config = dict(
    arch='inception',
    dataset='stained colorectal tissue patches (NCT-CRC-HE-100K)',
    horizontal_flip=False,
    color_jitter=0.1,
    hidden_act='silu',
    weight_standardization=False,
    depths=[6, 6, 6],
    mixing='cutmix',
    optimizer='adamw',
    beta2=0.95,
    epochs=40.8,
    lr_schedule='wsd',
    decay_fraction=0.2,
    weight_decay=0.1,
)
Rows from block 14, named by matrix and row number. Each number is 128 + 32 x the weight over its row's rms, rounded and kept within 0 to 255. All counts start at 0. After the name is the row's rms in percent of the matrix's.
# b510: branch 3 first 3x3 conv (model.blocks.14.b5.1.0.weight, 128x64x3x3), inputs 0-10, a 3x3 kernel for each
b510.7 097 [149  94  61 158 174 145 130 141 187  95  92 112 128  61 153 140 128 155 101 133  71 122 130  83 127 153 111  86 142  80  90 170  80  79 170 109  83  79  67 126 137  92 149 176 156  73  87  90 104 107 160 115 144 184 154 176 189 131 116 106 127  66  90 107 146  92 124 171 145 124 147 156 162 191 100 129 154 117 144 169 101  56  45 147  69  41 160 115  93 206  82 109  92 113 132 148 119 146 117]
b510.8 105 [136 114 136 129 157 164 108 146 107  49  73 141  70 109 152  93 109 136 123 114 142 155 124 160 160 142 151 174 107 136 144 137 137 110 114 111  76  90 155  94 109 142  98  91  96  95 120 136  84 140 114 102 125 112 163 176  80 150 152  97 135 142 127 157 147 151 148 202 154 119 124 117 156 134 147 143 149 181 143 109 126  67 110  61  47 129 105  85 120 106 104  56 181  98  99 156 123 106 148]
b510.9 117 [114  85 114 143 159 146 144 179 146  64 148 164 121 114 107 132 136 142 132 134 116 129 117 109 112 106 123 208 149 125 147 130  59 115  94  90 143 140 121 117 137 106 123 158 145 108 142 149 119 123  88 105 138 114 170 149  94 105 104  83  97  95  98 137 125 134 203 203 155 185 165 131 163 148 132 196 163 129 155 135 109  62 125 116 125 157 159  83 119 147 124 150 180 144 115 151 135 110 146]
b510.10 096 [129 149 155  75 175 143 103 127 107 147 157 115  69 123 106  65 105  91 189 154 134 135 123  69 131 157 131 204 170 145 162 139 117 153 119 129 169 180 150  63 157  86  95 154  77  98 157 128  80 121  73 105 164  69 139 155 119 165 141 155 173 152 116 111 109 166  97 194 211 105 143 142 114 121 189 104 183 169 146 182 175 109 106  86  97  97  98  96  90  75 116 132 139  80 125 128 147 146 140]
b510.11 095 [123 204 203 121 143 175  80  93 147 153 190 122 133 152 115 107 117 146 171 179 145 120 121 119 130 147 155 116 176 153 120 132 156 180 143 145 117 165 173 109 122 179 126  99 143 159 175 164 131 133 171 113 130 169  70 110 129 115 120  92 162 175 147 155 137 127 152 168 127 142 101 126 125 121  95 142 126 114 156 120 126 108  57 129 120 138 118 134  99 144 159 187 160 135 127 134 111 110 127]
b510.12 086 [175 137 102  83 125  84 136 171 119  96 141 119  81  82  67 114 144 124 141 121 139 117 108 126  94  60 123 211 117 122 105  73  91  91 106 166 140 157 101 105  92  76  88  90 100 148 125 127 115  99  70 132 106 121 142  87 162 113 138 127 147 137 132 135 117  98 107 131 166 165 150 125 129 101 124  61  86 177 150 116 155  86 137  87  25 118 122 127 142 113  89 106 136 132 123 128 104 110 132]
b510.13 112 [125 114 107 117  87 153 126 128 169 109 107  91  93  94 107  75 104 119 124  90 154 147 116 180 103  89 185 158 104 143 162  89 153  80  62 160 127 123 107 142  69 142 116 109 129 136 120 131 107 111 147  60  79 111  89 172 175 100 123 126 126 131 140 100 136 124  64  71 126 131 109 130  86 125 151  82 111 177  96 133 163  55 125  73  64  87 110 111 137  87 103  82 100 141  86 150 148 118 183]
b510.14 099 [128  88 128 142 163 174 125 162 101 102 123 102  97  93  88 167 133 161 100 109 131 131 111 119 102 107 104 125 108 121 122 121  76 146 155  61 121  85 108 111 117 107 119 147 118  93 107 113  86  92  95 147 156 125 108 132 134  97  53  89  87 108 144 172 145 137 174 161 137 155 119 125 167 132 185 149 133 155 149 118 100  57  99 117 106 156 134 109 117 126 130 159 165 141 135 167 146 142 126]
b510.15 106 [104 114 105 181 214 196 117 145 126  78 149 144 130 143 146  98 146 147 142 132 138  87  76 116 119 126 152 148 137 119 113 123 126 145 193 159 103  58 119 134 169 139 118 159 140  77 115 118  65 103  94 125 158 129 172 162 105  60  61  75 135 156 164 137 123 107 210 229 207 144 142  89 166 130 131 200 204 161 145 124 148  95 107 118 144 159 168  32  83 135  80  70 109 160 155 163 119 125 157]
b510.16 078 [124 216 212  65 142 177  55 103 122 130 164 133 128 167 153  75 137 118 154 157 134 152 130 128 143 160 124 130 158 111 136 146 141 162 144 115 113 132 139 109 153 141 106 148  91 189 155 137 128 161 138  94 147 158 103 145 133 127 140 136 190 165 153 177 144 157 195 157 151 158  78 117 153 100 156 148  81 156 159 116 146  93 162  99  98 157 106 116 166 139 150 154 140 120 152 154  64 125 134]
b510.17 094 [113 140  98 187 149 169 112 139 183 123 127 118  77  70  94  56  97 148  99 140 152 124 155 134  66 134 106  86 178  98  61 160  91  41 132 131 107 120 143 115 103 134 135 146 167  94 126 115  87  93 124  80 105 122 125 148 197  83  68 107 144  76  81 134 184  67 112 177 139 160 146 163 112 179 113  95 184 128 102 131 106 115 133 194 126 127 183 106 103 173 129 123 149 150 123 123 111 122 116]
b510.18 109 [ 63 144 144  83 208 111 108 182 104  86 150 146  81 119  93  98 129  96 170 105 128 141 100  89 110 154 112 171 123 152 154 100 128 136 101 130 115 139 137  93 155 108  79 145  99  92 143 148  75 136  97 102 163 106 139 119 116 178 125 116 133 161 142  77  97 174 137 182 182 140 126 137 123  90 166 127 152 191 127 141 163  89  86 113 126 118  87 142 119  77  73  91 116 100 127 148  99 134 109]
b510.19 109 [132  86 104 176 170 146 168 152 108  99  83 109 111  80  75 138 118 136 117 140 153 121 131 114 114 136  80 115 139 107  96 176 100 133 189  90 105 112 122 144 144 135 160 183 106 120  71 118 154 130 108 167 150 104 123 102 158  78  71 121 135 107 120 127 171  89 134 186 123 109 144 131  94 186  89  95 178  82  78 127  79  72  62 159  78 100 173  79  92 163 144 134 138 145 109  98 153 126  70]
b510.20 100 [ 97 157 109 122 159 170 121 116 176 155 111  96 121 116 109 112 113 148 168 151 101 107  83  88 119 150 163 143 183  46 103 144 102 126 182 165 116 148  75 107 110 112 127 131 132 151 132  93 132  56 112 121 106 173 112 150 140 115 122 147 116  70  71  76 143 107  98 161 149  90 140 106  89 133  90  94 131 151 121 155 140 139 131 149 156 104 152 162 143 137 117 154  84  97 112  79 101 130 143]
b510.21 097 [107 135 135  62  48  80 116 149 142 161 157  71  71  95  93  83 130 127 169 130  81 113 120 118  89  89 142 112  80 111 180 114 153 128 100 154 124 116 146 100  75 104 118 124 136 160 120 132 104  76 110  80 127 122 116 107 146 161 157 150 134 154 121 159 129 106 140  89 125 137 133 130 169 101 118 152  77 143 129 101 193 193 187 146  75 100 149  79 155 139 154 140 138  90  73 144  99 138 142]
b510.22 101 [109 148 157 157 182 196 127 122 104 102 132 165 103 106 173 105  99 130 149 132  93 109 100 112 109 127 105  96 155  72  79 140  85 131 187  87  97 118 124 126 126 138  94 120 114 100 147 138  90 117  98 126 133 132 172 160 136  87  52  62 151 152 133  89 161 155 146 221 227  90 139  90  85 171 152 121 175 182  94 154  70  65  66 150 126 120 175  86  43 179  78  93 108 136 125 164  98 108 108]
b510.23 094 [111 100 142 120 133 186 133 137 179 105 123 120  90  82 123 112 119 151  90 130 151  81 125 178  98 161 225  66 146 123 120 150 162 168 183 183  94  93 127 134 108 140 154 141 160  78 108 111  93 108 159 130 129 180 127 152 155 131 119  91  88  98  91  97 159 113 119 179 110 146 201 120 118 152  92  98 164 125  92 165 108 109  69 184  99 114 175 103  92 145 112 130 126 120  95 134 100  96 121]
b510.24 113 [145 106 144 150 195 182 111 133 122 115 155 140 141 128 130 103 160 145 152 125 161 119 112 140 109 140 131 207 139 190 150 100 137 133 137 140 144 129 160 141 138 140  71 101 129 107 139 160 108 149 127 126 172 143 124 126 135  96 111 102 127 161 139 159  99 154 177 152 185 151 118 169 181  95 204 168 143 215 129  71 171  75 146  99 114 151 119  91 114 140 126 121 198 133 123 175 128 125 166]
b510.25 091 [126 129  75 180 154  86 120 118 129  98  71 139 137  87 102 135  94 138 152 148 151 156 117 145 154  89 116 160 149  97 140 137 107 137 104 128 122  85 103 126 115  85 130 100 158 129  56 103 153  86  63 161  79 120 102 111 152 132 105 110 240 161  92 130 149  89 123 164 129 113 176 114  90 162 134 115 162  95  78 173  81 135 124 155 155 133 198 142 124 165 158 139  99 155 139  57 126  93 115]
b510.26 110 [126 109 110 112 166 157 121 109 162 153 108  68 117  95 100 129 140 139 172 135  96 140  98 129 123 163 189 166 134  78 124 127 145 134 167 171 136 123  70 122 123 123 134 133 144 176 119  65 134  83  65 148 148 134 130 145 174  88 161 153  85  91 122 110  86 131 135 131 153 109 120 135 137  92 110 126 120 152 120 139 142 139 110 105 133 136 101 147 149 126 153 102   9 136  87  78 142 142 140]
b510.27 096 [111 128 119 151 144  94 155 171 158  87 132 197 115 102  89 145 111 117 115 117 128 123 115 139 112  96 139 161 148 129 149 136 114  81 140 136 121 164 174 141 135 103 136 160 136 112 149 165 145 128  66 123 128 104 175 139 127 129 100 137  79  58  94 125 152 121 175 150 113 145 134  99 145 150 142 151 139 124 181 145 114  46 130 149  44  98 125  92 125 128  76 122 230 149  93 149 134  91 152]
b510.28 094 [130  77 120 149 125 144  86 156 160 105 128 120 136  94  96 128 135 120 136 112 190 106  72 191 155 102 177 189 131 197 158  74 132 143 112 132 147  67 135 116 109 113 124 120 161 132 107 163 143  77 120 127 149 126  90 134 166  94 121 134 169 135 147 152  87 149 156 140 173 143 133 173 149  65 181 148 161 190 185 103 157  90 127  86  84 156  85  61 127 108 121 109 145 138  85 116 125 123 189]
b510.29 118 [103  85 141 122 140 147 107 115 127 137 117 147 101  90 111  64  90 118 149 137 165  91 104 135  71  96 188 140 136 151 142 101 153 128  74 186 122  87 161 115 117 142  85  83 140 128 112 137  95  62 126  61  40 129  85 118  94 114 156 127  92 160 118  96 133 165 112 138 171 130 181 175 109 128 168  89 129 184 111 137 157 117 110 124 120 111 138 104 114  80 128 133 158 114  88 143 131  66 127]
b510.30 104 [119 111  86 160 153 135 138 173 175 118 129 162 126 133 126 135 147 159 143 160 119 141 166 118 146 163 141 125 155  82 113 190  72  83 171 116 101 138 116 107 113  95 126 166 132 110 155 137 113 146 113 110 149 140 185 193 167 117  97 129  70  36 116 122 149 110 153 178 153 149 179 110 155 175 117 147 168 140 138 168 121  71 138 182  86 130 173  91 113 154  97 153 156 138 129 135 116 105 141]
b510.31 097 [100 150 116 127 163 142 102 163 150 135 178 184 120 128 150 133 135 157 140 135 131 117 151 133 131 174 137 175 131  91 138 131 125 113 172 112  98 119 123 111 105 126 108 161 127 125 173 120 140 131 125 102 129 104 194 181 158 126 119 125  95  47  72 150 136 140 213 166 181 168 138 135 201 162 165 194 177 166 168 139 136 107 153 132 126 154 137 113 152 144  91 127 139 129 115 151 113 136 133]
b510.32 111 [181 129 179 158 148 190 108 108 167 106 121 176 134 141 162 143 168 172 138 152 102 155 175 128 155 165 121 179 143 115 171 133 109 137 104  91 126 129 179 118 132 171  91 142 158 135 138 167 135 127 168 113 133 151 160 161  79 158 121  63 169 121  74 181 132 152 195 146 174 193  97 158 184 124 157 218 133 169 220  96 159  79 186 140  91 192 134 103 193 154 148 109 198 152 126 212 114 101 186]
b510.33 098 [161 148 109 130 123  86 100 143  70 122 120 100 120 122 120 118  93  85 148 130  82 134  98  71 108 101  71 151 153 123 109 138  76  90  92  93 108 153 117 105  93 111  96  81  91 134 147 124  97  95 139 147 114  77 141 135 172 149 169 138 154 126 115 115 151 131 147 168 144 111 161 110 100 144 119  86 147 130 139 174 124 121  95 138 112  54 178 155 118 151 134 119  80 152 123 104 132 152  62]
b510.34 104 [108  87  51 145 137 109 150 163  85  73  89  76 108  77  75 132 137 121 106 130 146 117 113 109  99 113 116  89 149 110  73  91  83 122 126 101 135 104  60 146  95  61 162 172 105  70  88 102 103  95 108 139 135 125  80 147 187  42  99 136 127 115  80 108 153  62 109 150 159 112 117 143 124 211 110 129 158 113 124 155 107 107  96 126 117 110 151 125  93 109 157 122 111 170 103 125 153 152 100]
b510.35 106 [118  41  70  97 143  64  93 146 158 151 156 165  73  81 115  86 140 148 143 128 135  55  83 121  71  98 148 137 154 148  96  85 104 106 115 167 125  88  92  57  95  85  52 151 147 126 137 139  79  67  67  82 117 126 131 130 151 167 186 108 137 125 103  51 105 104 142 148 122 129 167 113  68 131 156 106 169 111 136 154 134 125 114 133 137 123 133 109  90 144 102 105 109  71  73  82 111 108 119]
b510.36 112 [157 104 126 148 164  96 140 166 181 110 128 126  82  91 105  79 147 127 136 140 210  99 114 194  64  80 195 117 113 180 115  88 168 124 117 183 143  94 119 141 131 109 103 144 181  99 122 171  86 105 121  79  86 121  57 124 153 131 135 143 141 143 127  87  81  92 133 123 114 165 152 147  62  97 139  97 115 153 120 155 163  70 122 123  89 137 104  69 117  77 141 121 118 109 116 143  96 112 154]
b510.37 112 [ 76 144 153 118 188  94 151 166 113 125 151 135  94 123 105 101 114  80 167 112 139 159  98 134 182 158 133 146 111 129 169 130 139 193 180 115  83 111 134 112 159  99 143 168  92  92 125 136  74 138  87  82 142  89 147 119 109 139 120  87 123 150 132  79 139 152 130 175 102 122 180 137 104 112 114 123 189  73 126 193 113 112  88 140 126 128 162 102  95 118 113 156 128 130 135  99 133 143 111]
b510.38 076 [ 99 155 167 128 171 149  71 146 144 134 152 105  85 122 112  72 104 129 141 140 104 119 127 112 131 108  90 137 140  95 108 114 123 119  89 122 117 125 153  97 127  84  96 107 122 125 118 161 102 129 115  87 102 144 142 121 175 140  64 117 166 110 105 138 143  75 154 147 121 174 128 121 150 143 131 126 139 136 133 129 116 135 132 155 161 145 115 147 105 131 116 167 177  93 124 121 103 124 174]
b510.39 093 [133 149  76 174 145 105 149 144 124 100 110 100  86  59 114 102 125 118  99 128 125 152 150  95 103 125 133  91 154 101  79 135  71  75 138 109  76 114  86 115 135 108 141 156  91  74  82  83 110 103 129 128  95  69  79 154 196  42 105 125 135 109  98 127 177  85 125 154 161 161 169 148 110 176 107 113 158 127 140 135 147 107 134 169 102 117 135 116  89 170 111 117  89 144 135 111 149 148  71]
b510.40 104 [113 106 127  96 136 107 109 142 180 149 139 138  98  90 112  85  89 154 120  84 123  53  55 107  73  90 177 120 143 144 109  90 111 116 141 151 119  91 118 101  76 116 129  98 127 107  99 101 113  47  59 118 102 137 143 147 158  99 160 122  86 134  91  92 154  74 110 180 127  85 161 145  83 156  99  57 173 129  75 170 111 114 124 172 117 130 136 119 104 147 137 101  87 135  71 133 108  94 156]
b510.41 124 [118 152 127 124 142 147 112 102 176 176 129  83 120  72  81 102  73 121 160  97  87 120  74 160 105 146 170 162 145 120 128 124 159 122 145 159 142 112  78 119 110 100 143  93 150 183 145  91 170  94  68 140 101 130  91 136 155 112 165 125  80  88 116  87 115 131 115 103 137 102 110 149  79  95 112  98 119 141 117 120 155 111  93 107 110 137  94 122 125 106 145 126  52 129  84  69 133 145 142]
b510.42 096 [148 178 205  93 192 188  75  83 146 146 164 100 127 130 161  74 122 147 178 120 110 108  94 137 106 102 144 171 182 138  92 110 139 128 146 151 167 195 166  84 126 165  55  59 112 142 147 100 111 104 127 128 132 135 123 128 154  85 140 109  69  81  88 129 120 135 138 146 136 148 112 109 134 102 152 156 134 135 150  89  71 124  96  93 126 148 105  93 103 118 152 185 151 125  98 156 124  87 138]
b510.43 109 [134 157 118 123 170 117 135 174 106 140 160 149 114 150 132  99 145 159 162 115  72 160 143  83 164 133 118 159  92  48 155 109  50 141 122  80 134 159 108 120 133 107 159 158 105 143 137 137 102 147 114 110 143 159 176 115  91 197 129 120 156 126 119 176 176 155 182 165 159 167 191 145 167 151  85 175 107  84 185 145  99 139 163 151 146 124 139 178 145 199 136 165 127 129 158 131 128 143 128]
b510.44 098 [ 90  72 125 147 159 172 118 131 126  97  84  87  67  66 137 131 173 181 123 108 113 102 112 142 107 155 162  96 111  75 119 115 149 152 212 168  79  71  68 111 131 143 153 150 143 105  84 104  58  99 149 141 158 200 183 174 168 122  94 121 121 115 120 169 103 105 143 120 113 127 154  88 162  95 106 147 118 127 134 154  81 106  94 142 124 119 163 100 116 158 132 104 109 112 109 108 138 170 136]
b510.45 113 [160 141  69 150 127  93 135 127  85 117 117 172  95 137 177 122 125 131 112 114 118 144 106 111 138 112  92 105 154 118  91 142  86  69 125  97 123  96 113 117 108  84 117 123  93  68 129 151  97 154 135  93 136 113 133 158 146 126 181 111 121 153 127 176 183 113 136 194 138  88 188  75 140 215 134 102 229 121  95 222  93 100 125 214  82 128 199 112 105 198 124 103 138 145 122 117 123 125  67]
b510.46 096 [147 173 129 123 158 166 119 132 155  48 108 100 109 111  85 121 124 120 133 132 215 140  97 213 134 110 163 147 115 176 162 112 152 139 122 150  92 115 105 130 110 117 148  89 152  76  75  98 111 107  98 141 135 118 133 167 132 123 130 120 118  94 103  95 105 120 135 157 143 119 134 139  65 158 139  74 199 160  86 176 111  87 108  80  78 118 154 125  94 146 127 111 150 149 113 121 195 125 157]
b510.47 107 [136 165 145 147 162  94 102  51 114 147 150 156  84 128 135 112 141 141 204 148 128 159 114 136 141 117 134 201 174 128 164 162 129 155 126 105 158 174 111 119 117  69 125  92  97 172 156 133  94 121  79 136 131 125 148 103  73 153 175 119 138 150 159 115 117 109  84 159 133 114 142 108 130 120 146  85 173 140 126 167 168 135 150 136  90 119 162  96  81 176 119 155 123 101  98 119 152 122 131]
b510.48 112 [ 99 151 136 137 166  96  98 128 108 111 151 135  79 140 138 100 130 146 113 115 113 136 139 122 115 117 125 121 131 118 150 141 131 141 102 115 125 161 150 126 133 101  93 104  81 125 118 119  99 100 100  88 133 134 154  75 119 163 154 117 147 157 126 135 165 162 126 188 166 150 197 128 109 129 131 135 162 119 134 174 153 101 104 137 129 129 162 148 160 173 111 133  91 106 142  90  61 108  96]
b510.49 105 [116 105  99 112 167  74 167 189 139  63 103 145  41 106  93  96 122  87  75  85 116 116 125 147 136 118  98  90 102 118 129 110 106 142 125 111  55  84 128 107 114 102 159 159 149  87 122 141  74  83  65 112 146 108 178 148 105 138 136 134 138 121 112 147 148 133 162 177 131 106 142 108 123 152 140 130 155 116 132 129 133 127  81  92 102  99 109  92 115 154  70  75 129  89 145 110 153 163 143]
b510.50 099 [157 182 149 150 179 159  91 132 136 169 145  84 124 137 105  92 106 105 200 179 147 173 117 170 159 155 181 226 172 146 172 127 135 138 100 132 163 183 115 144 157 111 123 115 106 134 140 109 107 153 109 101 141  74 142 130 155 154 112 102 178 126 148 117 125 110 144 164 169 133 129 136 100  92 135 106 131 166 139 148 121  98 122  38  84 126  98 127 165 146 138 128  92 127 113 133 152 161 161]
b510.51 088 [156 143 154 136 184 143 100  97  97 109 119 123  98  92 123 129 123 132 179 159 148 116 149 155  78 156 152 163 200 186  73 145 161  98 137 116 139 144 157  98 174 136 109 115 134 131 149 160 129 114 114  80  90 110  93 127 178  89  96 117 163 133 164 124 106 125 135 150 162 165 155 114  68  96 102  88 161 158 147 158 145  73  69 103  91 139 140  98 108 139 127 116  60 161 141 116 133 124 112]
b510.52 100 [ 89 160 178 158 199 141 122 157 118 102 179 111 120 150 138  67 121 103 163 133 102 163 101  92 155 134 113 146 103 101 130  81 130 149 109 106 115 176 118 108 157 121  94 152  97  70 170 136  94 156 159  65 157 102 165 117 123 163  93 123 143 124 170 126 157 161 138 167 122 146 160 116 121 144 126 139 144 132 149 142 106 166 142 120 178 146 115 101 126 119 106 211 177 112 156 142 100 111 116]
b510.53 079 [ 96 122  88 138 127 115 130 153 126 130 115  97 117  94 120 138 130 152 129 111 118 109 107 118 137 109 101 142  83  66 143 156  79 105 118  66  69  91  36 127 129  99 137  94  67 120 126  85  65 110  75 132 106 174 156 141 132 175 103 141 170 115 170 136 122 177 151 169 162 172 149 149 101 121 156 181 137 152 180 122 163  91 118  78 117 140 118 133 102 139 103  92  98 136 157 163 128 104  98]
b510.54 101 [133 176 156  76 116 107 112  46  88  78 108 164  63 136 148  86 105 117 153 142 180 142 139 152 129 122 124 179 167 155 114 118 146 113  87 106  89 148 160  54 114 153 109 111 128 104 141 194  92 160 149  99 126 111 154 146  44 159 138  68 161 129 119 150 144 134 127 174 190  96 101 143 122 119  90 140 122 157 142 120 137  76  79 111 102  88 145 144 124 145  91 145 164 110 154 160 131 132 131]
b510.55 104 [104 137 134 142 153 150 127 197 166 125 195 110  82 145 110 131 154 129 169 108 122 146 133 145 129 117 154 170  98 118 183 123 134 142 132 147 166 158 147 144 173 110 106 178 147 106 151  97  95 144 101 116 133 109 160 140 183 130 110 128 100  96 170 150 121 137 166 105 172 173 149 148 160 111 192 173  87 183 183 137 188  26 180 122  50 158 124 128 183 129 130 174 153 127 162 181 140 142 172]
b510.56 086 [144 159 176  73  80 109 108 132 146 119 100 128  56 106 128  28  81  88 135 123  70 104  78  62 107  70  52 146 142  96  94  74 118  76  22  52 116 132 124  95  96  74  78  75  82 132 151 147  96  76 109  78  84  86 147 103  84 165 106  93 193 141 171  95 106 138 161 116 150 126 104 101 105 101 121 172  85 137 173  96 112 179 141  60 137 122  88 170 120 122 133 131 126 120  99 106 120 116 119]
b510.57 090 [158 100 163 140 133 170 106 140 159 120 160 183  98 121 114 118 119 123  98 119 103 109 162 135 107 146 163 127 101 101 131 141 119 131 165 126 108 138 140 108 143 143 106 121 155  94 136 142  97 121 139 126  92 119 146 143 113 155 164 152 131 141 121 158 129 137 173 105 105 171 140 114 203 132 128 214  78 132 194 125 143  88 177 150  76 154  96 101 191 135 109 159 192 115  87 173 138  77 145]
b510.58 102 [149 168 122 132 128 151 117 128  98 127 154 110 138 166 122 105 145 102 201 147  79 175 163  72 147 143  93 199 124  81 170 106  65 147 109  58 136 162 124 129 137 141 125 149 101 125 126 129 105 142 112 105 159 115 140 148 118 130 115 116 181 124 113 180 190 146 207 195 137 160 123 129 177 150 102 196 118 141 196 129 106 113 167 114 135 166 118 145 178 178 161 122 144 147 145 150 102 150 155]
b510.59 096 [133 126 119 116 141 113 131 128 130  94  87  82 123  95  93 201 145 143  85  81  97 116 120 148 134 141 152 103 100  90 129 151 126 117 138 120  74  68  72 145 135 111 157 143 151 133  98 103 148 123  79 158 133 177 182 129 160 115 111 118 133 123 159 145 148 122 152 175 158 162 127  97 118 151  97 136 158  87 180 161 117  78  79  75  82  82 143 135 129 200 100  89  65 137 120  90 132  99 105]
b510.60 079 [109 123 159 110 107 203 100 144 197 164 154 184  89  86 123  86 129 203 101 150  98  85 151 116  87 158 167 109 174 108  75 137 147 103 173 179  97 138 136  98 102 145 163 201 209  92 112 116 113  91 130 109 174 174 137 178 176  80 110 124  90  78 107  71 118 105 115 164 136 140 166 156 107 147  97 126 109  92  86 147 140  75 123 132  90 129 173 114 119 129 101  77 108 117 123 150  97 126 158]
b510.61 083 [110  99 128 131 117 161 116 158 180 123 163 190 129 130 180 142 127 163 133 133  94 113 100 101  91 126 150 113 126 105 120 146 111 117 148 126 149 144 157 112  81 114 121 128 149 147 124 155 150 100 136 146 156 119 153 142 112 144 127 144 114 107 107 153 123 154 167 171 169 127 152 139 179 109 132 173 148 152 173 142 156  82 161 139  91 157 155 130 160 160 119  99 151 121  90 169 110  82 151]
b510.62 097 [105 103 111 134 168 140 111 143  98  85  83  99 102 107 120 143 185 175 101 105 143 123 137 180 134 168 165 122 151 112 152 139 134 195 207 155 116  99 103 127 153 145 140 126 158 103 120 113 118 127 104 163 167 171 154 138 157 110 139 153 124 139 144 173 115  66 159 199 113 149 116  83 153 149 109 139 182 116 147 115 147  80  88 148  92 134 154  63 103 165  64 109  25 106 116 104 123 126 107]
b510.63 096 [125 162 160  58 208 137  62 144 120 160 182 125 109 134  41  82 122  79 125  83 147 112  97 151 167 153 161 117 121 149 128 128 173 180 162 138 110 131 138  67 142 133 120 174 123 121 121 128 104 127 112 126 141 116  76 116 161 120 149 156 108 126 164 155 122 109 174 148 139 147 131 134 128 100 124 128 128 143 167 149 129 106 162  96 117 160 113  79  99 108 126 136 141 100 133  94  94 106  87]
b510.64 111 [173 109 172 160 140 171 130 116 160  80 129 155 131 167 169 114 144 124 137 140 114 127 138 146 138 116 116 162 147 176 172 138 160 133  82 150 151 129 199 129 145 163 105 115 158  87 152 170 138 161 147 122 122 116 155 151 133 131 135 109 162 141 104 149 104 149 160 158 155 165  78 145 134 106 186 195 144 185 194 105 191  54 148 119  44 173 113  63 193 109 115 128 245 138 105 194 144  88 192]
b510.65 120 [113 134 172 106 140 199 125 167 188 144 158 146 141 118 142 124 128 139 169 157 108 146 137 126 152 141 164 196 138  95 155  96 118 150 114 105 133 129 142 129 116 163 131 126 147 156 144 142 135 124 161 116 120 159 163 150 124 134 122 124 102 106  86 158 139 140 171 160 166 150 132 169 178 121 126 186 128 134 190 115 134 143 175 122 119 181 116 134 172 177 148 129 179 152 117 175 127 107 177]
b510.66 099 [150  87 187 116 117 152  96 110 175 113 153 140 129 146 142 117 150 149 161 156 121 129 142 133 126 131 146 197 134 119 163 137 129 123 120 130 159 165 186 123 129 150  64 113 149 154 155 162 145 134 142  78 122 136 138 141 111 128 113  92 147 137 101 172 132 175 190 130 198 166 100 183 195 111 179 200 113 171 199  79 200  95 169 156  71 145  94 100 215 125 138 143 185 113 126 198 120  99 181]
b510.67 106 [145 168 183  75 111 189  72  86  81 142 171 126 104 187 145  83 144  85 177 152 154 165 136 129 158 157 120 157 157 152 177 140 169 154 104 119 120 164 157  83 135 149  57  75  61 141 144 155 127 190 157  99 139 101 127 159 139 170 165 175 202 214 209 144 129 175 145 125 174 160 109 124 165 156 201 164  99 203 208  99 177 129 144 132 124 161 149 133 136 112 139 154 167 108 146 158 103 147 120]
b510.68 114 [102 130 207 108 108 207 134 133 202 137 143 154 118 140 157 140 128 134 135 173 105 152 165 126 141 142 139 183 147 110 157 127 136 130 137 154 124 136 177 117 129 180 145 123 191 130 136 160 137 142 167 120 107 163 160 147 107 129 142 106 107 116  98 158 144 167 170 136 157 146 130 153 185 125 133 177 109 164 191 105 165 122 196 151 119 177 124 118 180 130 140 154 200 143 112 179 134  93 165]
b510.69 087 [205 139 153 149  96 156 105 113 123 161 138 136 145 118 138 126 123 116 156 141  90 125 136  66  79  99 131 130 142 100 117 152  79  58 125  84 176 157 115 138 133 125  79 119  67 122 119 110 122  77 101  91  97 127  62 112 154  87 123  96 125 125 150 173 170 131 130 147  96 118 152 131 149 141 113 115 149 124 106 180 115 119  80 164 119  59 168 114 127 213 168 151 105 151 113 124 124 126 103]
b510.70 092 [ 85 101 134  80 101 152 124 123 145  89 103 140  81  87 131  79  72 117 138 104 187 133 147 192 139 157 164 166  97 172 143  94 158  86 107 142  85  79 186  67  77 120 133 106 120 103  96 183 110 125 149 111 112 119 161 155 108 111 133 111  98 134 160  83 132 107  82 150 144 107 120 102 100 124 124 101 151 146 121 137 137 125 111  93  59  65 103 149 138 157  66  40 188 111  85 169 145 104 162]
b510.71 105 [123 169 170  51 149 141  94  85 122 129 149 147 127 175 121 110 131  86 188 181 176 184 158 132 172 152 106 156 143 155 190 153 168 142  79 103 125 171 146  76 152 139  68 109 101 109 153 165 131 191 132 123 134 113 164 167  75 141 140 116 175 167 197 127 150 143 141 135 161 150  97 149 126 133 168 165 127 188 198 106 150 127 154 101  94 155 117 151 180 131 117 189 192 149 173 138 107 124 127]
b510.72 121 [118 107 213 118 104 192 123  93 189 109 129 134 110 161 124 110 121 114 184 163  87 171 137 102 127 137 115 180 130 131 168 104 121 125  88  95 124 143 175 104 119 153 106  93 139 132 132 134 149 133 126 108 103 111 164 150 114 154 153 123 155 130 106 176 120 165 182 128 173 162  77 157 192 120 183 210 117 186 214 106 152  96 186 122 116 202 119 130 202 119 160 132 213 163 122 197 134 101 179]
b510.73 105 [118 106 193 112 107 194  88 114 160 157 131 127 159 125 172 118 105 180 159 132 121 136 108 136 113 149 164 166 148  90 162 135 132 120 127 113 134  95 152 131  90 176 114  89 144 148  90 127 152  88 143 163 125 171 150 160 136 111 125  97 141 103  79 114 106 141 167 151 168 157  98 117 153 131 159 177 150 154 178 102 117  66 117 129 118 201 120 106 139 116 142 121 162 148  89 180 110  86 198]
b510.74 100 [111 146 133 115 130 128 122 182 128 141 153 176 107  83  98 116 111 117 113 128 131 116 118  84 116 130 111 137 104  90 119 113  98  99 119 110 120 131 132  99  96 104 105 178 125 133 153 167 137 135 104  88 143 126 171 122  94 123 107 115  97  74  92 146 140 119 148 144 120 152 145 107 194 129 116 167 141 122 116 165 114 152 162 173 142  74 117 148  94 119 116 168 151 107 128 119  95 166  81]
b510.75 092 [ 76 130 189 118 120 205 140 133 164 167 206 123 117 139 123 134 129 121 181 149  90 138 133 115 129 151 205 166  88  71 159  94 163 153 141 149  62 119 144  93 116 162 149 175 171 126 124 121  71 120 176 132 155 168 170 152 150 154 169 108 136 153 114 141 127 155 171 112 144 158 135 149 176  85 131 196  97 156 203 125 141 112 145 155 129 156 120 126 189 155 124 143 166 107  97 172 118  97 169]